Weights of a small image classifier.
Training: 6500 steps, batches of 128.
Rows from block 3 of a small image classifier, named by matrix and row number. Rows with one number within an expert belong to one neuron, the router's apart. Each number is 500 + 25 x the weight over its row's rms, rounded and kept within 0 to 999. All counts start at 0. Numbers have three digits each. After the name is the row's rms in percent of the matrix's.
Before each expert's rows are labels from the 100 images, of 14976, where the router gives the expert most weight on average: "responds to" is what is common among them; "patch colour" is the nearest of a few named colours to the mean colour under the peak. Only what is clearly more common there than usual is listed. The data: photos of arthropod specimens (BIOSCAN-5M). In brackets: how many of the 100.
# router: slot weights (model.blocks.3.mlp.router.weight, 16x192, trained with AdamW), inputs 96-191
# up: expert up (model.blocks.3.mlp.up, 8x192x192), inputs 96-191
# down: expert down (model.blocks.3.mlp.down, 8x192x192, transposed), outputs 96-191

# expert 0
responds to: order Hymenoptera (49); class Arachnida (26)
patch colour: white (86)
router.0 107:538469491496494529531489494535489465504517460454490532510503518488499472488491508515514496538492532520515514510468508525525505467518509483430504498493476489517526478542508512464487491500504523526497507495446542482499491465466513468508502469521504496435507491472509507489486525461504513478
router.1 143:491473474516499492550459502493498485507528490501484535500523521471496470507522511472491495534486548555478493542512475536497518477544502511465468512501482480489518478520515560488511511500503500511526535530481542487486482499485515489477491476516506533502497492480516485490488528493530527503
up.13 094:512520519496509515458513475551501484487475479502487476491461510509502509486516501489525488443421502508502518479482483488474482518494529493507525473542489477512528471516506456484501467472514514475548484468477507510417521485464493514507506506508512474489520519507519550498563495509501479521
down.13 104:499514532484524468526518490479488524527509463519514475484477478473498552492466503509534502436498522514507521495521490505494450527502550520508526508501533460492489519458522476540505504549518542482490459340488508512494518504473468510494518501503520500474522485481502501487497500515501513538
up.14 073:507507518524505490486487514520467484531473490491488464475464464528529530498437506551528535493486489493533518505475518548515483535480519457509507485470538477556455476494483457516503515498514502508494453461508485520545555496504488500501516515501518467472479481471473475539469474516468471490
down.14 087:528488535499492473504476491544482469559517435509503533525488508472526495476465521531493502495518511500504466484478503506489490537504527462503558474510515451502478497458505460527490500479498484503494495368490504528505548508495498512492487524514560486465509471492510484486496503535519516479
up.15 085:549515526532545520530512472532489469499483483509514484521488497489502503515511524548551537477477534493513498513466467499477453521469520502498572479470488477541517485456530468530531485545491503476529463479490495552450480490447502506509519559532523476481519492488484493500519522545489492490
down.15 096:507507524491484450516503477543494491525510466488518472504479509449529500490458498502528509465496508509515501492525497514520496526533532473509533459487506476481500493491495469533497505509518522484496433298495517523507519512473496508542514510489532496485499468495494486499472490521517513526
up.16 090:518510522519485520475517528528471491456459520467508465435447496484520519481473526565522523496501470491543512492469506503520483548491521493524513499509484480504510472518476478483498445502488508502514489466487489526502525493459452508507518490525522469445484437498513529506513503477469487479
down.16 082:534509527493493463532468523555518495553518457493544493516510500464526496496449536503478505494479515495513500458491479484531479513474526479514545530477548480525472473464494491508508467522511483475504485409515507530569552479525475510460472508474531477504485489514513483456470507498491495475
up.17 071:504507530488518496464525484481470465478474519488506481471495500487496494480410478557484504532492491494504545515474507495499491525517523475440519473503494470536499498467457487485515486503464489491488501461534523506496509517488502514500499561519525451459515475533480523503515466523467529503
down.17 091:509516545482503461541498509493534476512539459490530480493520488463509507492484501507503489512485516530499498481516510524498482535505510495505522480502497488507505509495476504523503457505515514512539456321493485528508517505476466522523479504508533504489499478489456477510491515514495518503
up.18 179:480523503527505485483471507462509521486509490521496473516489479512529486495531522485473453464502427481493513528520522514496528494447502472552468518545518486492514536485463525470466507537559480512478497496481503458498524477454492489478508546513505480492500508503490535493494468529538495481
down.18 104:478515471508532519509497483458477533510467490520491489523511551504498492544494495471479496501501497501490487513531542501493499474506485526472481515511451527513505499482468513544498532549521489503490487562490516499516508496488542479449476487453503488506494493518501521493510489488508511508
up.19 100:480467504483520516505445523495442489479493491452487507492498512460507461472501566511511502507484522474539517494462461548522486476536533508458484471527523484525487475503473516498507531465525498488524496497527544485481503492499531544482496452523452508538499498497537490542526506483477561492
down.19 098:505492503515488527494485527531472492500515511525492565498466485474534479496537457488511518496494457465516526501472501537483520531487494467504512496545500501494478473523530518454495508488455487510480562648483468512505506506525554477454509501486495504491504491494508500501510520476509519504
up.20 078:504532535476525534470513498515494481456478475475517483495515485509504488443459542526515489471478502497524526475481487505488485517501549484514517455507556472535482478491502479527503504474488449461490506460497494532471507484515519515496515504510505465501476502516502501530540481536479486482
down.20 093:509498541530462445539509521490517480489551462479543494493490499474489494456487500514500482500521506509497482495481494492498461510502548498504557521517494443480493512465488481533518491547485498494496448387485515521501520532473461517495507492516525482489508525456493478493501520507488524489
up.21 120:528503527506541487455483488488481474480497505515526464471530492535478499480489438516487518461463492461498525470485507541465518501538511505502526502503513510507478493451462500514489519510488490460465480495526504527518508538510487503506488499463474477462461479556493501528529490546466507541
down.21 111:477514530482466512475505469496461474482513524500460524519502524525496490523482573490476500503486518540522515455510496518514478467474500464464495505487530537516483546491528437506518501464462501511498483590514500437494498492525504547516502542514477492541462489511491502508476496513489476493
up.22 102:565518484509506489493493463503442528492517512516513489531498514508477487536518501527499513455485467473500502463509462488516470507499476501500519531507558516517483541549549485506461468523478544503526475510509445524529503459459519494513501442508482505485517503515475483491501519475482526491
down.22 102:479481470476514505504530511467508498420487546488480488498515475523463511470500519478503489527537504523492512517528512499513491496496466515493484524483453505499489511512481528515541507484514484541487507653551523517486454487509478473466452484474478507523459517498513463483504470489478492467
up.23 080:513491514480489549454502483488490487507471511496517486455479500507528514450502520490525468488487510500534513489494475502459518542490511456516545421481509518500473472491462472482477490487498479457509505463530473538531513476503492511511522522515503463491498452527517516509511473502457528496
down.23 092:508505530520487463509489528505495493518564472486512492475499507468539527482502509515506487470516515511505456482499493527497457499499530476513535490516510500461516507490514462497484487531502529507516444357474518518515520526502471517514500524493497508499514497492499503486494522511473536519
up.24 077:503526533544506543500492508514490477498443525475483501500481516529528515479496521531511464500493491471512516488472491531492491503492508515503518458495510495489494494472507456533499459484490497493511475461513447461488519542483500488518539523491477468504509461561501482512497497486455525502
down.24 086:498500497544463445517463502505511463531543478509485486521496511470511525483489506538485517461499496484497485485499489504493488542524538483512537477496504489480491512462521505527498496491486525497526476374468500526496523515479461525505505528517489522459525457518455508467510511503490555492
up.25 070:521499523477495539481487524511493473502467507452523515510488477519515513463478559540521476522486524501521527515487489509533430503476565471508513468477526475529469506461489504493487488510511459497458446472518484502497536459508548500512518524500507463487496463498504468523492499535448486491
down.25 095:501500531494471476540513507518503457527546464490533507485480527476503521476466521531510494504509519508509506487508498485501474531495565478513520455493508475462512525495492466530474499503505505487505480323472521502483514527471494516519522507507525506488532460488502513503524524552499515508
up.26 105:465501514442496480542550466457537518486508465498487494475491516482489471496466487523529508489496479450476505491485514489545520471467504528529523535476479521495476493528494480519511521476506510452510465503515553514494515530472466495507503515492457518489513516405550485478483535487498485472
down.26 098:462505509495506475496478550506510507482514496518433505503515540518510483497518500466479533501544500484511486521528529503482467517507472536451487491522504529521507500485514536482485482483497464483517528586476458523469509507512527493468482494478515509445468466507446485473498503494533511532
up.27 105:501523497468474502492497489541527495463493468481472470458465451515513505462529533500551524441438521499546503479492494486482491506495496518520510462505518483515513486524509456492513489455463489466522525481475471532461468506506485491533517527516545493510506533471506519528541468494501475465
down.27 117:525490493496507488523510505500505494542541463498483484516488489459501509521503472485519514469521502548507487518500485481501474509510508498515508443492507477466508484510497466511501513491492492528490486326494546522521503530508507496550484467518511514514503461508510499498516486504532503532

# expert 3
responds to: order Coleoptera (82); family Ptilodactylidae (30)
patch colour: grey (62); brown (27)
router.6 116:515473489540488541482529481500463489523469506512487516533513494485498505496488518466479448493488536532516521507491430503523482506487521495510545458547518506527515519513487495495477452506474516515476506476509500497492504493524527530498500475538539443503505481496520489488528500459498528432
router.7 113:487483511520515533482552512487476493491461495514508497528491491486490496512513518503522475545508524562464527501491432504494507508482534508499510440520513507539518529506469479510521474471501482537506523480472547490535523467542511526469485495486532466512509525496514495477519456474481489443
up.10 100:523499503484519500510491544498519469531513523467524499535505526546504475487502507503464507536513486488497507509507534444496508481500493460503499526528465533471510487466535573481474539503546485512446517538479550498497491444515507487478465534511494494471498508487519538488460502527503483532
down.10 119:505486481469511478446504469507490542496458436491498465451504495505491498501545505495495506489477518483508549497486513474543465544473506508478462534487510489558503499472467545419524512477497519512530495502513518457501497514464490469519524523503468504520490497534485510524538493477498502538
up.11 095:484473520500506570505467521513508533487507508488476488497505470552532482518506506477508546461493505494493495486524508503457522497450503460489502499493508484491532514457535510507550461531497486440508534500475460473499460488506463485533490496513513499498555521503522571494531477510513497511
down.11 098:540495515471487488482518501473479517516507545530492503531481498514455481463499520520536482526480510507521523501495501505478470533501530485502489459523490496563543478476480542498528461490467447495497482486453497500477482433504481489458500490529461504500491538509517479531485480497491510496
up.12 091:480532520534544449529467525438490483487513554485468487487515440463527483525518477497492514468489491480522478497470492479451501455506479500478485491516501497476498493508471486502463506464479550486445503517530507515492455552502510498519543456511498526500491485503497468469487481468522549528
down.12 100:527505498481528515526483505549497489510550487477490524492492476499497514492510520473544519521503538487476500498465511484508508476475457512526538500477506534516506495545506488505506490497487498538481531467517534471497516531482514515497484483460479499493497518471494537463499527505486484508
up.13 103:476522509491525450506503520491478543476498531497494465494486480482547508516512514524511516541543551501527484503522517533465499525471472463496454503539500454469496482540540500500525501484499508515545500513467481448527506493454462478481498475501513523508488522489468477507475505462495502514
down.13 102:476520497499474486478476504485505539472526469509492495475531520509545489485506498478494495522478493513499504468482498486550513525463486516485511522445483483449544494495474510498497545480540521472478528518491503514539468547457546518494421493535496483483524460472455521488489509509526508535
up.14 128:496479456484527519526460527512490530492519528546489514530454532525519480487565543501494512527482519519499506491529489513474494520511493444482454489518546528483539475493501562494484496511537442494481524535505459484469530482478483473492455515482458484502512480524496506480500488455499498506
down.14 123:479484491512509503519477509502485522474518503544512514518512539503507496503497518525470486476509522530520563472482496511497513485496472541485468459503494476481505462493504514496496485479485506464476494477550540480492482503509485510454513524515535481505501463492503519540541483508477518530
up.15 088:535477521517521498503445461465507466497496530464515512490531502487460496523483477510485543511442540477513523478497506465538474482522467470485515517474488496489543483524509479477494473547460484449474440503553498498493493540470477483494486505504508469487483512473481504514498476482506499507
down.15 082:492461500485509517494486466480477548524461485529543475481467489482466499533516472526471484505512458488560499488544516494512521527483486489480485507512515522522514516479481496491497498521518531470543465485509521534465475511492517457443523480505497485526488498524524495518528461507481516513
up.16 097:530475488487473512513474462501469480480538518488495498471450497530535453537472502492533526508519534524518499494523530560482532516547499516517477482482513444500488485502497493495468513458473524471488462533525528519484517507481481490510503508514529516499465481475500469529481526450492500502
down.16 096:498492468501497523476477509511524542510462464484474495525478534469482554497515563518528491493483483477528514511516482532539495482482531480500462505499528451478497518450478512485471474491488501529506479528492499445502522505459509477489510506529542514493508476508502553490481531509491532496
up.17 129:489527463467470509499516488518487482497537505511537517436502514557556513506472536506507513500481513472509484566445513510500456495516474462484472516521534480540465521513525541521510521493496492516489504512547451518494483504499527491532497524496496542488516489526448496521485497464499514529
down.17 105:532458502503526531518497492481523535531503472462507521491485478449464542531486513499470494494474477522498495488537501505532464457496485497498533509501482505466509479526489490578487471528508505520502480496538463463494525515462497512508529529505571518483501470537505470474475477494495492475
up.18 104:439464504472527487503504562498505487522497456515505492481534476549454509447523472493499498473505487480466542494513510519529503472556516500496460517510462493492488494455493533469512547498523476530478545479479504510525465486462486495477503516489490517517483478518507525506493509539474467526
down.18 102:522516493514469508489494490499457524463453519455508537508466497491494493515477499532521471525475488478513539513475516526442506528478485473479482473487504475531481515487475516513485575509506521477436498454511507527491499509490495473517460477482453525529494530518501453478525493518502508489
up.19 103:520552523523491473517530473519502491479498510506549522490528502459497456494501498454471481476512544498532499495472492490513513500521511535489497503509522493479480532571490506529514484526478523513467525475502490471524477503496522507518510473548515508461532474529459476522499472492476476504
down.19 087:547465509471500454467476526465522528553498468525494467482483470474512475487484508466507523469527482483530453505512529473503517522465529523498506539533447554534533476504475501497523523487521475506506532462520505453510480505478529525502457508489502489445474502472499540515533481502510513528
up.20 096:493517491493492505497482472477510536511480412497534542547472493537497533515537529527479528465463496504501491451482496506540450535473502531548492501482514512526541542466491509505492477529490474508490496487519474481502520509524490509516529549473500480484501497503468546460480524507543508528
down.20 084:480564523480490515475480500486559503453554566450474508461520507505477493531476516521490494521520502484492490482501499459532463536480498473486492542514487495475499497555508502482480524474495480476488485550524520467525487492470516546479503512501502493523455561501476515517462485512501503450
up.21 090:529489488505484524512509465467480495473473480468527495480509467449538480511510545523499537485494502488523501479515529564502500502493504524497478500488516431524509508508511510497502488475474527485458495493519498486517499523523507508509503501469503494480537559510464428518483485507509493521
down.21 092:463514508491483489530462540487501457489515511465463460506501488508497497507503479457464510524548525501451515504504529463481497499524503504503490493510480485477464520492544477495482487495461479513503512496499548466508453481526508551500470505477463493501488470486458525462480477518500491491
up.22 096:479495501551498494529476491430510523543525511520485490513463467450537474519510483449499483493489508511507492483522517454461533477513507476492506458511541519505493507479481537510543505485523505483466553509532505452522503527510514476511506491494477472464556466494544483544489465433480520481
down.22 104:490525481508463501504507499516460521512459489507491473478518552505444472511482507527513477470440457528501516476504506519484530487482459533525499481508540522519491519506471511507503534526492501526528485501500519561521510497530460484485482504526493501524503494485508500459466489520516477513
up.23 082:495464554497508533478454514430500540507522499459478498491531464491485504530472464461509482464516472474518522478478536526454535476558499500548481486499519486485496519478529504523455524492477499502459524516493513507506555521503500490534489517507506500473480494519520494506450484500471504503
down.23 085:527549471528537541517529502529511499554531526459491489532473524505527515500489504491472474520516515478477484476520502496535510515522501485473514541498488466541499545551460478491496513534515491485540512459520509470472525511481478551491490486505499529510491500502454490448498529484485500483
up.24 092:514519515492518510503504520513520453483471545497473518509523512524514526501483508501479516545487506482495511468460509462491489485495474484493522528457449495479531505492539547510474480505449478477522505518484504500449505506519513482514480502505503481522523519510538546509474523507536513543
down.24 082:511481472466443475498477486494515490505473461547504496521518512482447500498525476489475450547514454486548462479540520534505519532498514509491451518476521491521483477465495543465496479486525538463509476489522501538443473479522512520470502480555507458467466485479494474530518502510493456511

# expert 2
responds to: order Lepidoptera (31)
patch colour: grey (31)
router.4 080:574499494536506541499507486532486443490457460469534527515527468486501530467486503510486505456479528483515538502470497495538484503508509516485510523493533446507473514520507444468506514501491522459493469480520532533465480538519511518530518507509550501509502482513518512528506508554502539494
router.5 084:540494511546455526503467417524518472474477489478502505500554470486459527463488483536491540494513524495519494495479492539501500532545516511510486498498516458506514507505504471483488500493458528484463472456545517545466465504554529522531504513504528494497460466523498488520523469535517518498
up.13 082:479485535482531489503513534466503457524482519496490456530494501455508494476514486497514507514478521510509541516480507484504511471541531487532505448536474509525539471471474534521512505514547466550472481462485548467503532519492522478505479504485506446473491493485524495507489442489500440507
down.13 087:498470525518495571464485508492483452499491438485501493544508552465478488502519491507501519491476478460502511529522491493534457503506539528503466525512522472468515481494492500547495479502562529511513472483490551435505486499483502482531469446503486479499498462477496496532520482542513546487
up.14 091:452453526490541488524519552468494515503471526511522514481539539493478436479474439484484516521520481466449519483510477492538507476522519493485511502530495510486460495456493530525464515491494501508478460512493485476504546491470476474478476479470468479486483474501496506476481511489480461526
down.14 113:529466561501517493464525493474519460502421551469505494509515517480522527465492466471470524531506507504476502503502495461486491466502463457474498503483511484536513525461520524518481501508529475435498495505521497496483505493543514489513493455515477484485492506466519460527486470519500476480
up.15 079:482490509495503505497501502464480508535533485489497504496491471491539476498469449529519542521467480435503512525500461486544494446483482496477524532537470512524512507496499480539499496526525549488533535498532506469517502493476504496589501484530497493484509510529504492442548500474536497434
down.15 100:519455491513482500525507508469481470479522507488512509503464509487500500492479491456477487516493478500537557509476559463454463520499501480488489529505532504515501541487486489517500515505516489545525526490480537520484471483527495523453514501487476496487562495475471518535498505548511494477
up.16 123:516486479526449501471506489533523497529491519497484519506423476534532523497511544541486510508475490538486493544491480484500478548483509505519521466519518508541513526492483508524550481494564500515486502489481487504508515520507546496518509542508511480499501540499515511484527455514507503471
down.16 100:503469505507446466506487515536498508491538504469514475483492493474477546504456508437471497491490507505519530493462540494475487538487513496487503461497502511504531511476498487457526504492447518493535525509505476554499471498501503548464522508487503508501554524493509513470497499502503476463
up.17 101:455472483525502475477552512507483536486551508543517540514514487539501486477522527503517507476517483530453505510504489485475516514503490522489485491471507509496458519483529505500495480487534488519469560515486470471531508501472516473508496506458486510519487511484492460528502451505515448494
down.17 100:548496502480516482504501520503523503478526500457488512543545522475515532463511515484443509513499535479492478521550472494473496523470518480461489501504463518468523453475473496478531530500472495499501504562493538484474536530471543476478465516457515492507527473508489522489470473522498529549
up.18 087:504537491496521480478492479508477511462454509497538511503515467486491489489495501484530486484524490538489545465507503511458499520495508501487494495512584507477528526506502486453506502479495458507504470484498481448547503461496480510499529487499527489508523535521475468477509515507491496491
down.18 095:532544483498508534508493481507506493499484491503514494534492467536537491505541503475526482477482485508486520458492510483511487512521561502459493520488496538546453474528541498524479518471495514473488486531506498532485524489532507466493453533517472473491491451521484516502517513478530472442
up.19 126:491513471478490487462513551534519508496522514506482505450491453524532458470519547483497506510525486483504525492494520469486534505490494485479493557533520517496457477472472528484510531478549489487491493509493515510493513521498515473507469549530475482516520498531495508528505436530519456500
down.19 115:500507480546515487521518535530541488472470558490478468483499482475498498501510544521508476490487499508482506479465477531461485533489509474524504505484487503540509541478475477523525480499527469531523484501517503501460522490545480538495492477562540490518499496501522445516497474487518492512
up.20 127:487508539505544500510424525497516533471491485460512516531489485498503515506531508471515497470475475484505518534514535483489544485463537475508457493504533484445541523469508498459498500502505457504490506479481482463515520492490463489506509538481507504501513499507519495494488514483504471503
down.20 121:465516481489488465504448472482495497516499544504490507523512477538523475506508497500541483488506493538472497499490503457528516493523485489515476511532514513545507523533508558487468497516475489496487532542481450588495496469482509513508490532559518470502455524478465520489514556462496439475
up.21 103:525482507479479496498548492476433494521495519505510490488469505483520550517487494521519493514488519535516491526487484480474446515492499463471477561476456502502501512495482507515532462531490576528518457501465482475490487483469482478485524447497505502484525472475486513462494528510486504471
down.21 101:532508508514487506458493513467494510501504509504484507532487512451497509532483488521441537494506544487456470489547493532491487454451502520512520495534484513445506465457541524483536508517518515505492526473505542482516451515444513512535505530458499474495501481500485524508488511562484565501
up.22 096:505481521512482507473492506493498494523508534470516488509502501447488498484456530540512516494462521490544501552473508503462536430512487493528515511529462494501458448476527455503492516478505509476531511472492520513474487515486465492480513500512512515501490477534504541500561514507458483509
down.22 099:522486470513522483521475477517447489462544577509457492484481476496508498500534505499470496500505495550485517519475532451470518507516466478481468510533547483515501532539470489538497496533530497491526523494475484497487481496512502481462458497522467509524538491517495497492502495487490433483
up.23 124:513470497456511534538484515501533513460475455473495496515482497528509469520528452458528503520495516489515499457522538469476521511472512505467508462475515497500489481489481504526487529446470499506495486518484480481526515474516464472524514519451507511513503518521560488492483515507453455510
down.23 109:491535500539481468513532538490504489529464502481501485494495517523467428488501467482487521535483520514513430506542469510506513495510527520451526498470508518489480468501465497505497490498512499490497488516517497537481489518517515467481473526512510510437501485475537480474487507505497477462
up.24 103:516515461512479526509468487501487504485552533503483533490480500462465497487504513537484551483487524459479483473510452486484482484547463518479570518512490524488516502507490454527476516517464489444481494513568467528489488513486485492536497514506500499493522532479493509462528494493504493497
down.24 095:572498558473516464489504529520497486502479483499478470470499525509531488485495493535500484517502510454495471547504491503506518475491489494510489496473515492472543486467476518494521514510527515533527470541537561493512472484543480545525492509490496519496487485507487563516486517505507536538
up.25 102:507474514469551479564443512503534506500486516480496486516510507511479470521456500485482501505514511494481472480497533532513518460494493503539498499501520498499485469464521518493472536460489483456491493526542486511515515502528485491496484551480463522508441474534516457505478543517489484548
down.25 103:505501512468514463483540526492498517487507516464492480501542516518485479470518500543491511516484513495532449519533482485504509509515526539495515532475475492526505472487487481501478504493494499489488485532541490499511535487445501520506497541524538521515513477493513502489470501451486536518
up.26 097:481523563518523476492456472481496473480472474503512472509496528535463522483546494479493469495448477482480513487519525479494509487488528500528497486500481495453529487513488492527465494544499451484482490492468499436501524470479501486483536515474522469492518505470514503456528494546459492520
down.26 104:482498498515492481529489478543514536458554564506485489508520463509527486533512509468528492482522502538470508492461503452513489481497480486505499507482525502521478505526521539496484503490486480504517525515518470560514512479483521504513482548549505498480475546515464509474491557468489434451
up.27 088:479503513524513555451492540504458477477537482465496483541528492506517491464462476492480523500531509461496543496547474489517525457506510500469460497524500513445474503492489478549477566521513523501513488503480506483502479503463487517507520487484493492523511534531511513517530496523518478439
down.27 096:499491529513491521504528514487496491504448524460512530496480529525503497460550482516500499496517502495484521521448492500529496504496514437518486531518512503554510538459534529518527502505525445551528502520472520500467527528563504503459503471488493471464509527482501498521515471535497513522

# expert 1
responds to: order Coleoptera (77)
patch colour: white (69)
router.2 094:481513488512526509513428484511473512471512521523518522484505509529451510489533485493447507494536522522482506515530503508515526512522495478493500537546530487481504479517527509542469538540515473529472466500496533522479503523458509463504501484507504451524484504517467505526506515494511432515
router.3 095:520542498505490518524500466524470482489532504529502511472489521506465519492538501480457479500531540494512508528506499507499538487529491509484488546527520499493485518516534537526508523555529492554480512515466538544509475509470522489514511482504502472500453479519461480537508500488528442519
up.13 082:489484506513556478485525541506467490511480486497519475471548513478470470499540512483493442478495485518521518488474526522513488504514515501562534471500497446524478473520492491476465495455504462494524521467500517538476538468495463540456544472523490481496498492513498523500514503472451508522
down.13 098:526477435515510472500481474488482491540508470516501501515530529487502503494466545527485493529500501480477471500517457486489533473508534485486519499461487479516491514494508460519469498508460480517520569490457530511522464500517472482502484517492525482539453478507536480509500503516466478485
up.14 104:485517523451508488487495497462520494511487492507508526520498511493497509517476455531506478501513487488491508468491476492522459479522501516504521483518495448509541517532505486520469475482500506491483443497508470438483519520526510499541490499478480490490526528447472463509505534508494505554
down.14 099:482463565503532561487471501519451502482520533491472499501482455542503511500509504487514511518544497515485482480522522491511506453497472475521479490458493498475517504503523497514525498481508478533505502469471553476501509477463507486487505494506561519527546555511461515472495507518514463490
up.15 114:483494525471539450472469480441489479471494511487563518458509526470464498483504458524455507486471490444492507459466486506509478504551513514510525532523496518508487455518502531505452507514517496503511486489526543505512546509499470532480470506471458490475487491542485540496514485499501514571
down.15 103:472459464488502504492483503499473514548509512469525520549538496509475509513495520479516538518546545489459493474526463515494480440527469509507523510473505494500477508487515516527453504504487472495514522500508482479451518493518519477480484502511499464541487521479550519466495484547532486439
up.16 085:502501495507484485544472419475492488499475481511525484463529521466465527519490505520484498524491534538481492553484486519479496554566517493496488487464463481493543486487486536506507459552505499540512526502493536500539487491500491501479500482521532488497502454490478499504463544507493521526
down.16 101:503494451531484521500546456466489542534563499531519512479524513519490546469493514464483495504519507474484515477541495493485511510501493502467567498474499503565524528507536532503498532527482495482530546521504512517480449517482496513493512529511512492515441521487510531513509474480517495471
up.17 086:514508510431458475476520512506498481550503462455509524499478508530504507456444531485531454512486518475547487496500549520497485482490539503517508566519523488493469513526502491510478537501536546519511456470498513484510502497484499492447535503535519492472517488543477508489492497518496482481
down.17 103:504517460506498508468523478484483492525491486504519516498495534456538520497474532521527501529513508454516474457505496540526523488481557466457529522495478510519497517473482495519440515518485486534534534505483480471540470483549504512500507521526510475493482474517518507523489549522510464484
up.18 141:510509508526517500485485526543490527477487498529498512508490494501473503470498514499539522500522505480463509480495499486536518470476500533434473525508503499534511500493477464501515539457477463489496478496476471510495526543489512516535470518498480504512515504495543458506497510498506460512
down.18 100:521534466504486444517488500484498538468470492521497528533454490475510480520518466497463467482499507509490512465454489479503504492456492500497456483526487531543492495467477494513474516480464469530501498445526519459514511526528512488517494449507470507516525490523515524513500509502471525499
up.19 111:514509492461457511527535496494505501504514510469506472470441503499500494478492535507533480519490505494546489499490533522517474473531511493520472482540536459512509518541503504490489495459509550511511555488508505491486494509493521513503490501541499526493483472527494474538520520481485530508
down.19 108:518518435547480487483512485514526491516489496498527493489490519518510517473480516538521512543446513498483497514487514515496500495472579491437539480502444527526513516509501491518457497460485507520504507549512469519489434514479522482512500521530472511487482532454493475494486534542518492478
up.20 085:529464530564501491483543496495455480502476492500483498512481519498496496509468495513465461511492517539501543490474497496518475548490520508513549478479474537501512486496516498467524474503532516494538540473504532468496512490501511507413549453528493472487494481508504483525489500486470516471
down.20 112:494508397493489506489488459505487492523508511530498522481501526468517523492466545509507506543500517482470467436518470499483518492494559512483531519492491506514531505497482512511446508526500474477526550482489502507523455513520525506516464515502476489509448474505489502519521499507513448454
up.21 084:477478543491563500507530527489493461501467464484537473554497502468514491500508498524505474517456510496516517458476473532537496507477521501516512489451441485531490470510457471480524460488469533489502489468517506474494553479462477499469517494514517470470532511478538511494490443487475506493
down.21 076:504498532516530479459478472514476488553531445495536529506491511466567535493521531499511524549480524477496535532500534524474461484525562465478527547514525506472509467483499494536469487500514539491512471449516498496550502486511508488510488502531521455496525498513506524493524507481490489504
up.22 077:481455512510510533516478482508475452469473497461534489489497476470497493461478547508495469526468534525554523519483526493484502516519526450487480475483480444513498475524514519438472489496476516507527513486520527515520537432512502509456505503533509476494508500529511478542475457506485550499
down.22 067:509506489489536526490484481482484548536530447474513503466523525481520497497508510471487504470536502500514464458502507496546516471503507456497515479510540530516501482462492479530464581482472492503467501471465514490492502499526519519486523496491503468500520509490500509529495502532509493475
up.23 135:491475518509496525461522463470509506486504512502516498475514559485504504472482451481498487511490515481531481478500525486488520549495490508529519425479492537469462493534468472534467456482438554481518520495553488518546524504510456485496522450477508496482462464516520502531505524467472487479
down.23 118:532431525494513535532525499503476484532480533434499509453539475501463477475527450516519517504517495446522505509520494533478486476520481499482484466511527530494486472487449484487536491458489522508500472448492514516505487466499475510502463488465507511511511512522476503511448521453496541500
up.24 097:475495524505553487498485519449472510495507485491508489490479542473492457460521490493526499516516461454471502441480505505510534479507521533477483536515505466533490516479491490515482534490519483463526495494516504489495543535483508521503434503497449511479485480510546499524514520466482507540
down.24 097:513471470487514474514490490460494480481516529511532504525482504474478518534528499508483470508534515497470480515492497521516471491473483494485487514504451485538536547470506538490466500458492498508490524476537501487489539499520462498502521515497470524497522494495504482497513542495500540488
up.25 107:544510510524492477485515517493476475495479497507533476465485526488466484456502515521479485503511491501521549476470480498535485530515514506510496513506479507478541499516517464463489478535534487500538542481465509506473499524486516511461517474510472458504493480515488545537515513490482520505
down.25 115:501504396505506509506491448485484489527501479517521515494515519467523516516445541498513481535498515499477492464548472502483547493468541524488509520498516500523509496485499493513445498527488487494511551508497515502525441495530519504524486535480503486499448464497521520528536494503515462458
up.26 081:502470534478509487498536469448484466509473498491532504513486550490494496480475473502461456503472539520518520494483531512527506549518503524514500449450456519489485484499489503489512513503490511502493527476519486496533524481497506499439509474488502468477493489543511470542499521491489507486
down.26 105:474519423490512506474504476495475490529507534523495508477506540477523518511478563511519495537510537500472484438501461498474518486501560522509529513528516493517522505490478507528440502516511479465519553466506508482514489515538524496529476505479467486499465473503463485517527507502531454450
up.27 086:514492547493502482505500524476496462518458507518517496483471501455512449479481471499487453522481540506498552479455490536484496510516511492509527441517446461532527472479467471463534451521516519473493530459488512463508504494532500547470503484541511464481527493493518474500507465500468499507
down.27 099:476523456502491504481505490492507468496547564534495512478494509513521524507481541508522489529514504475496494468485487456480495497525531517521546513521489493511522519504478513530476497503520482474516543469499499522543515484547516470474467537495451495475482460509477489511516521527516496477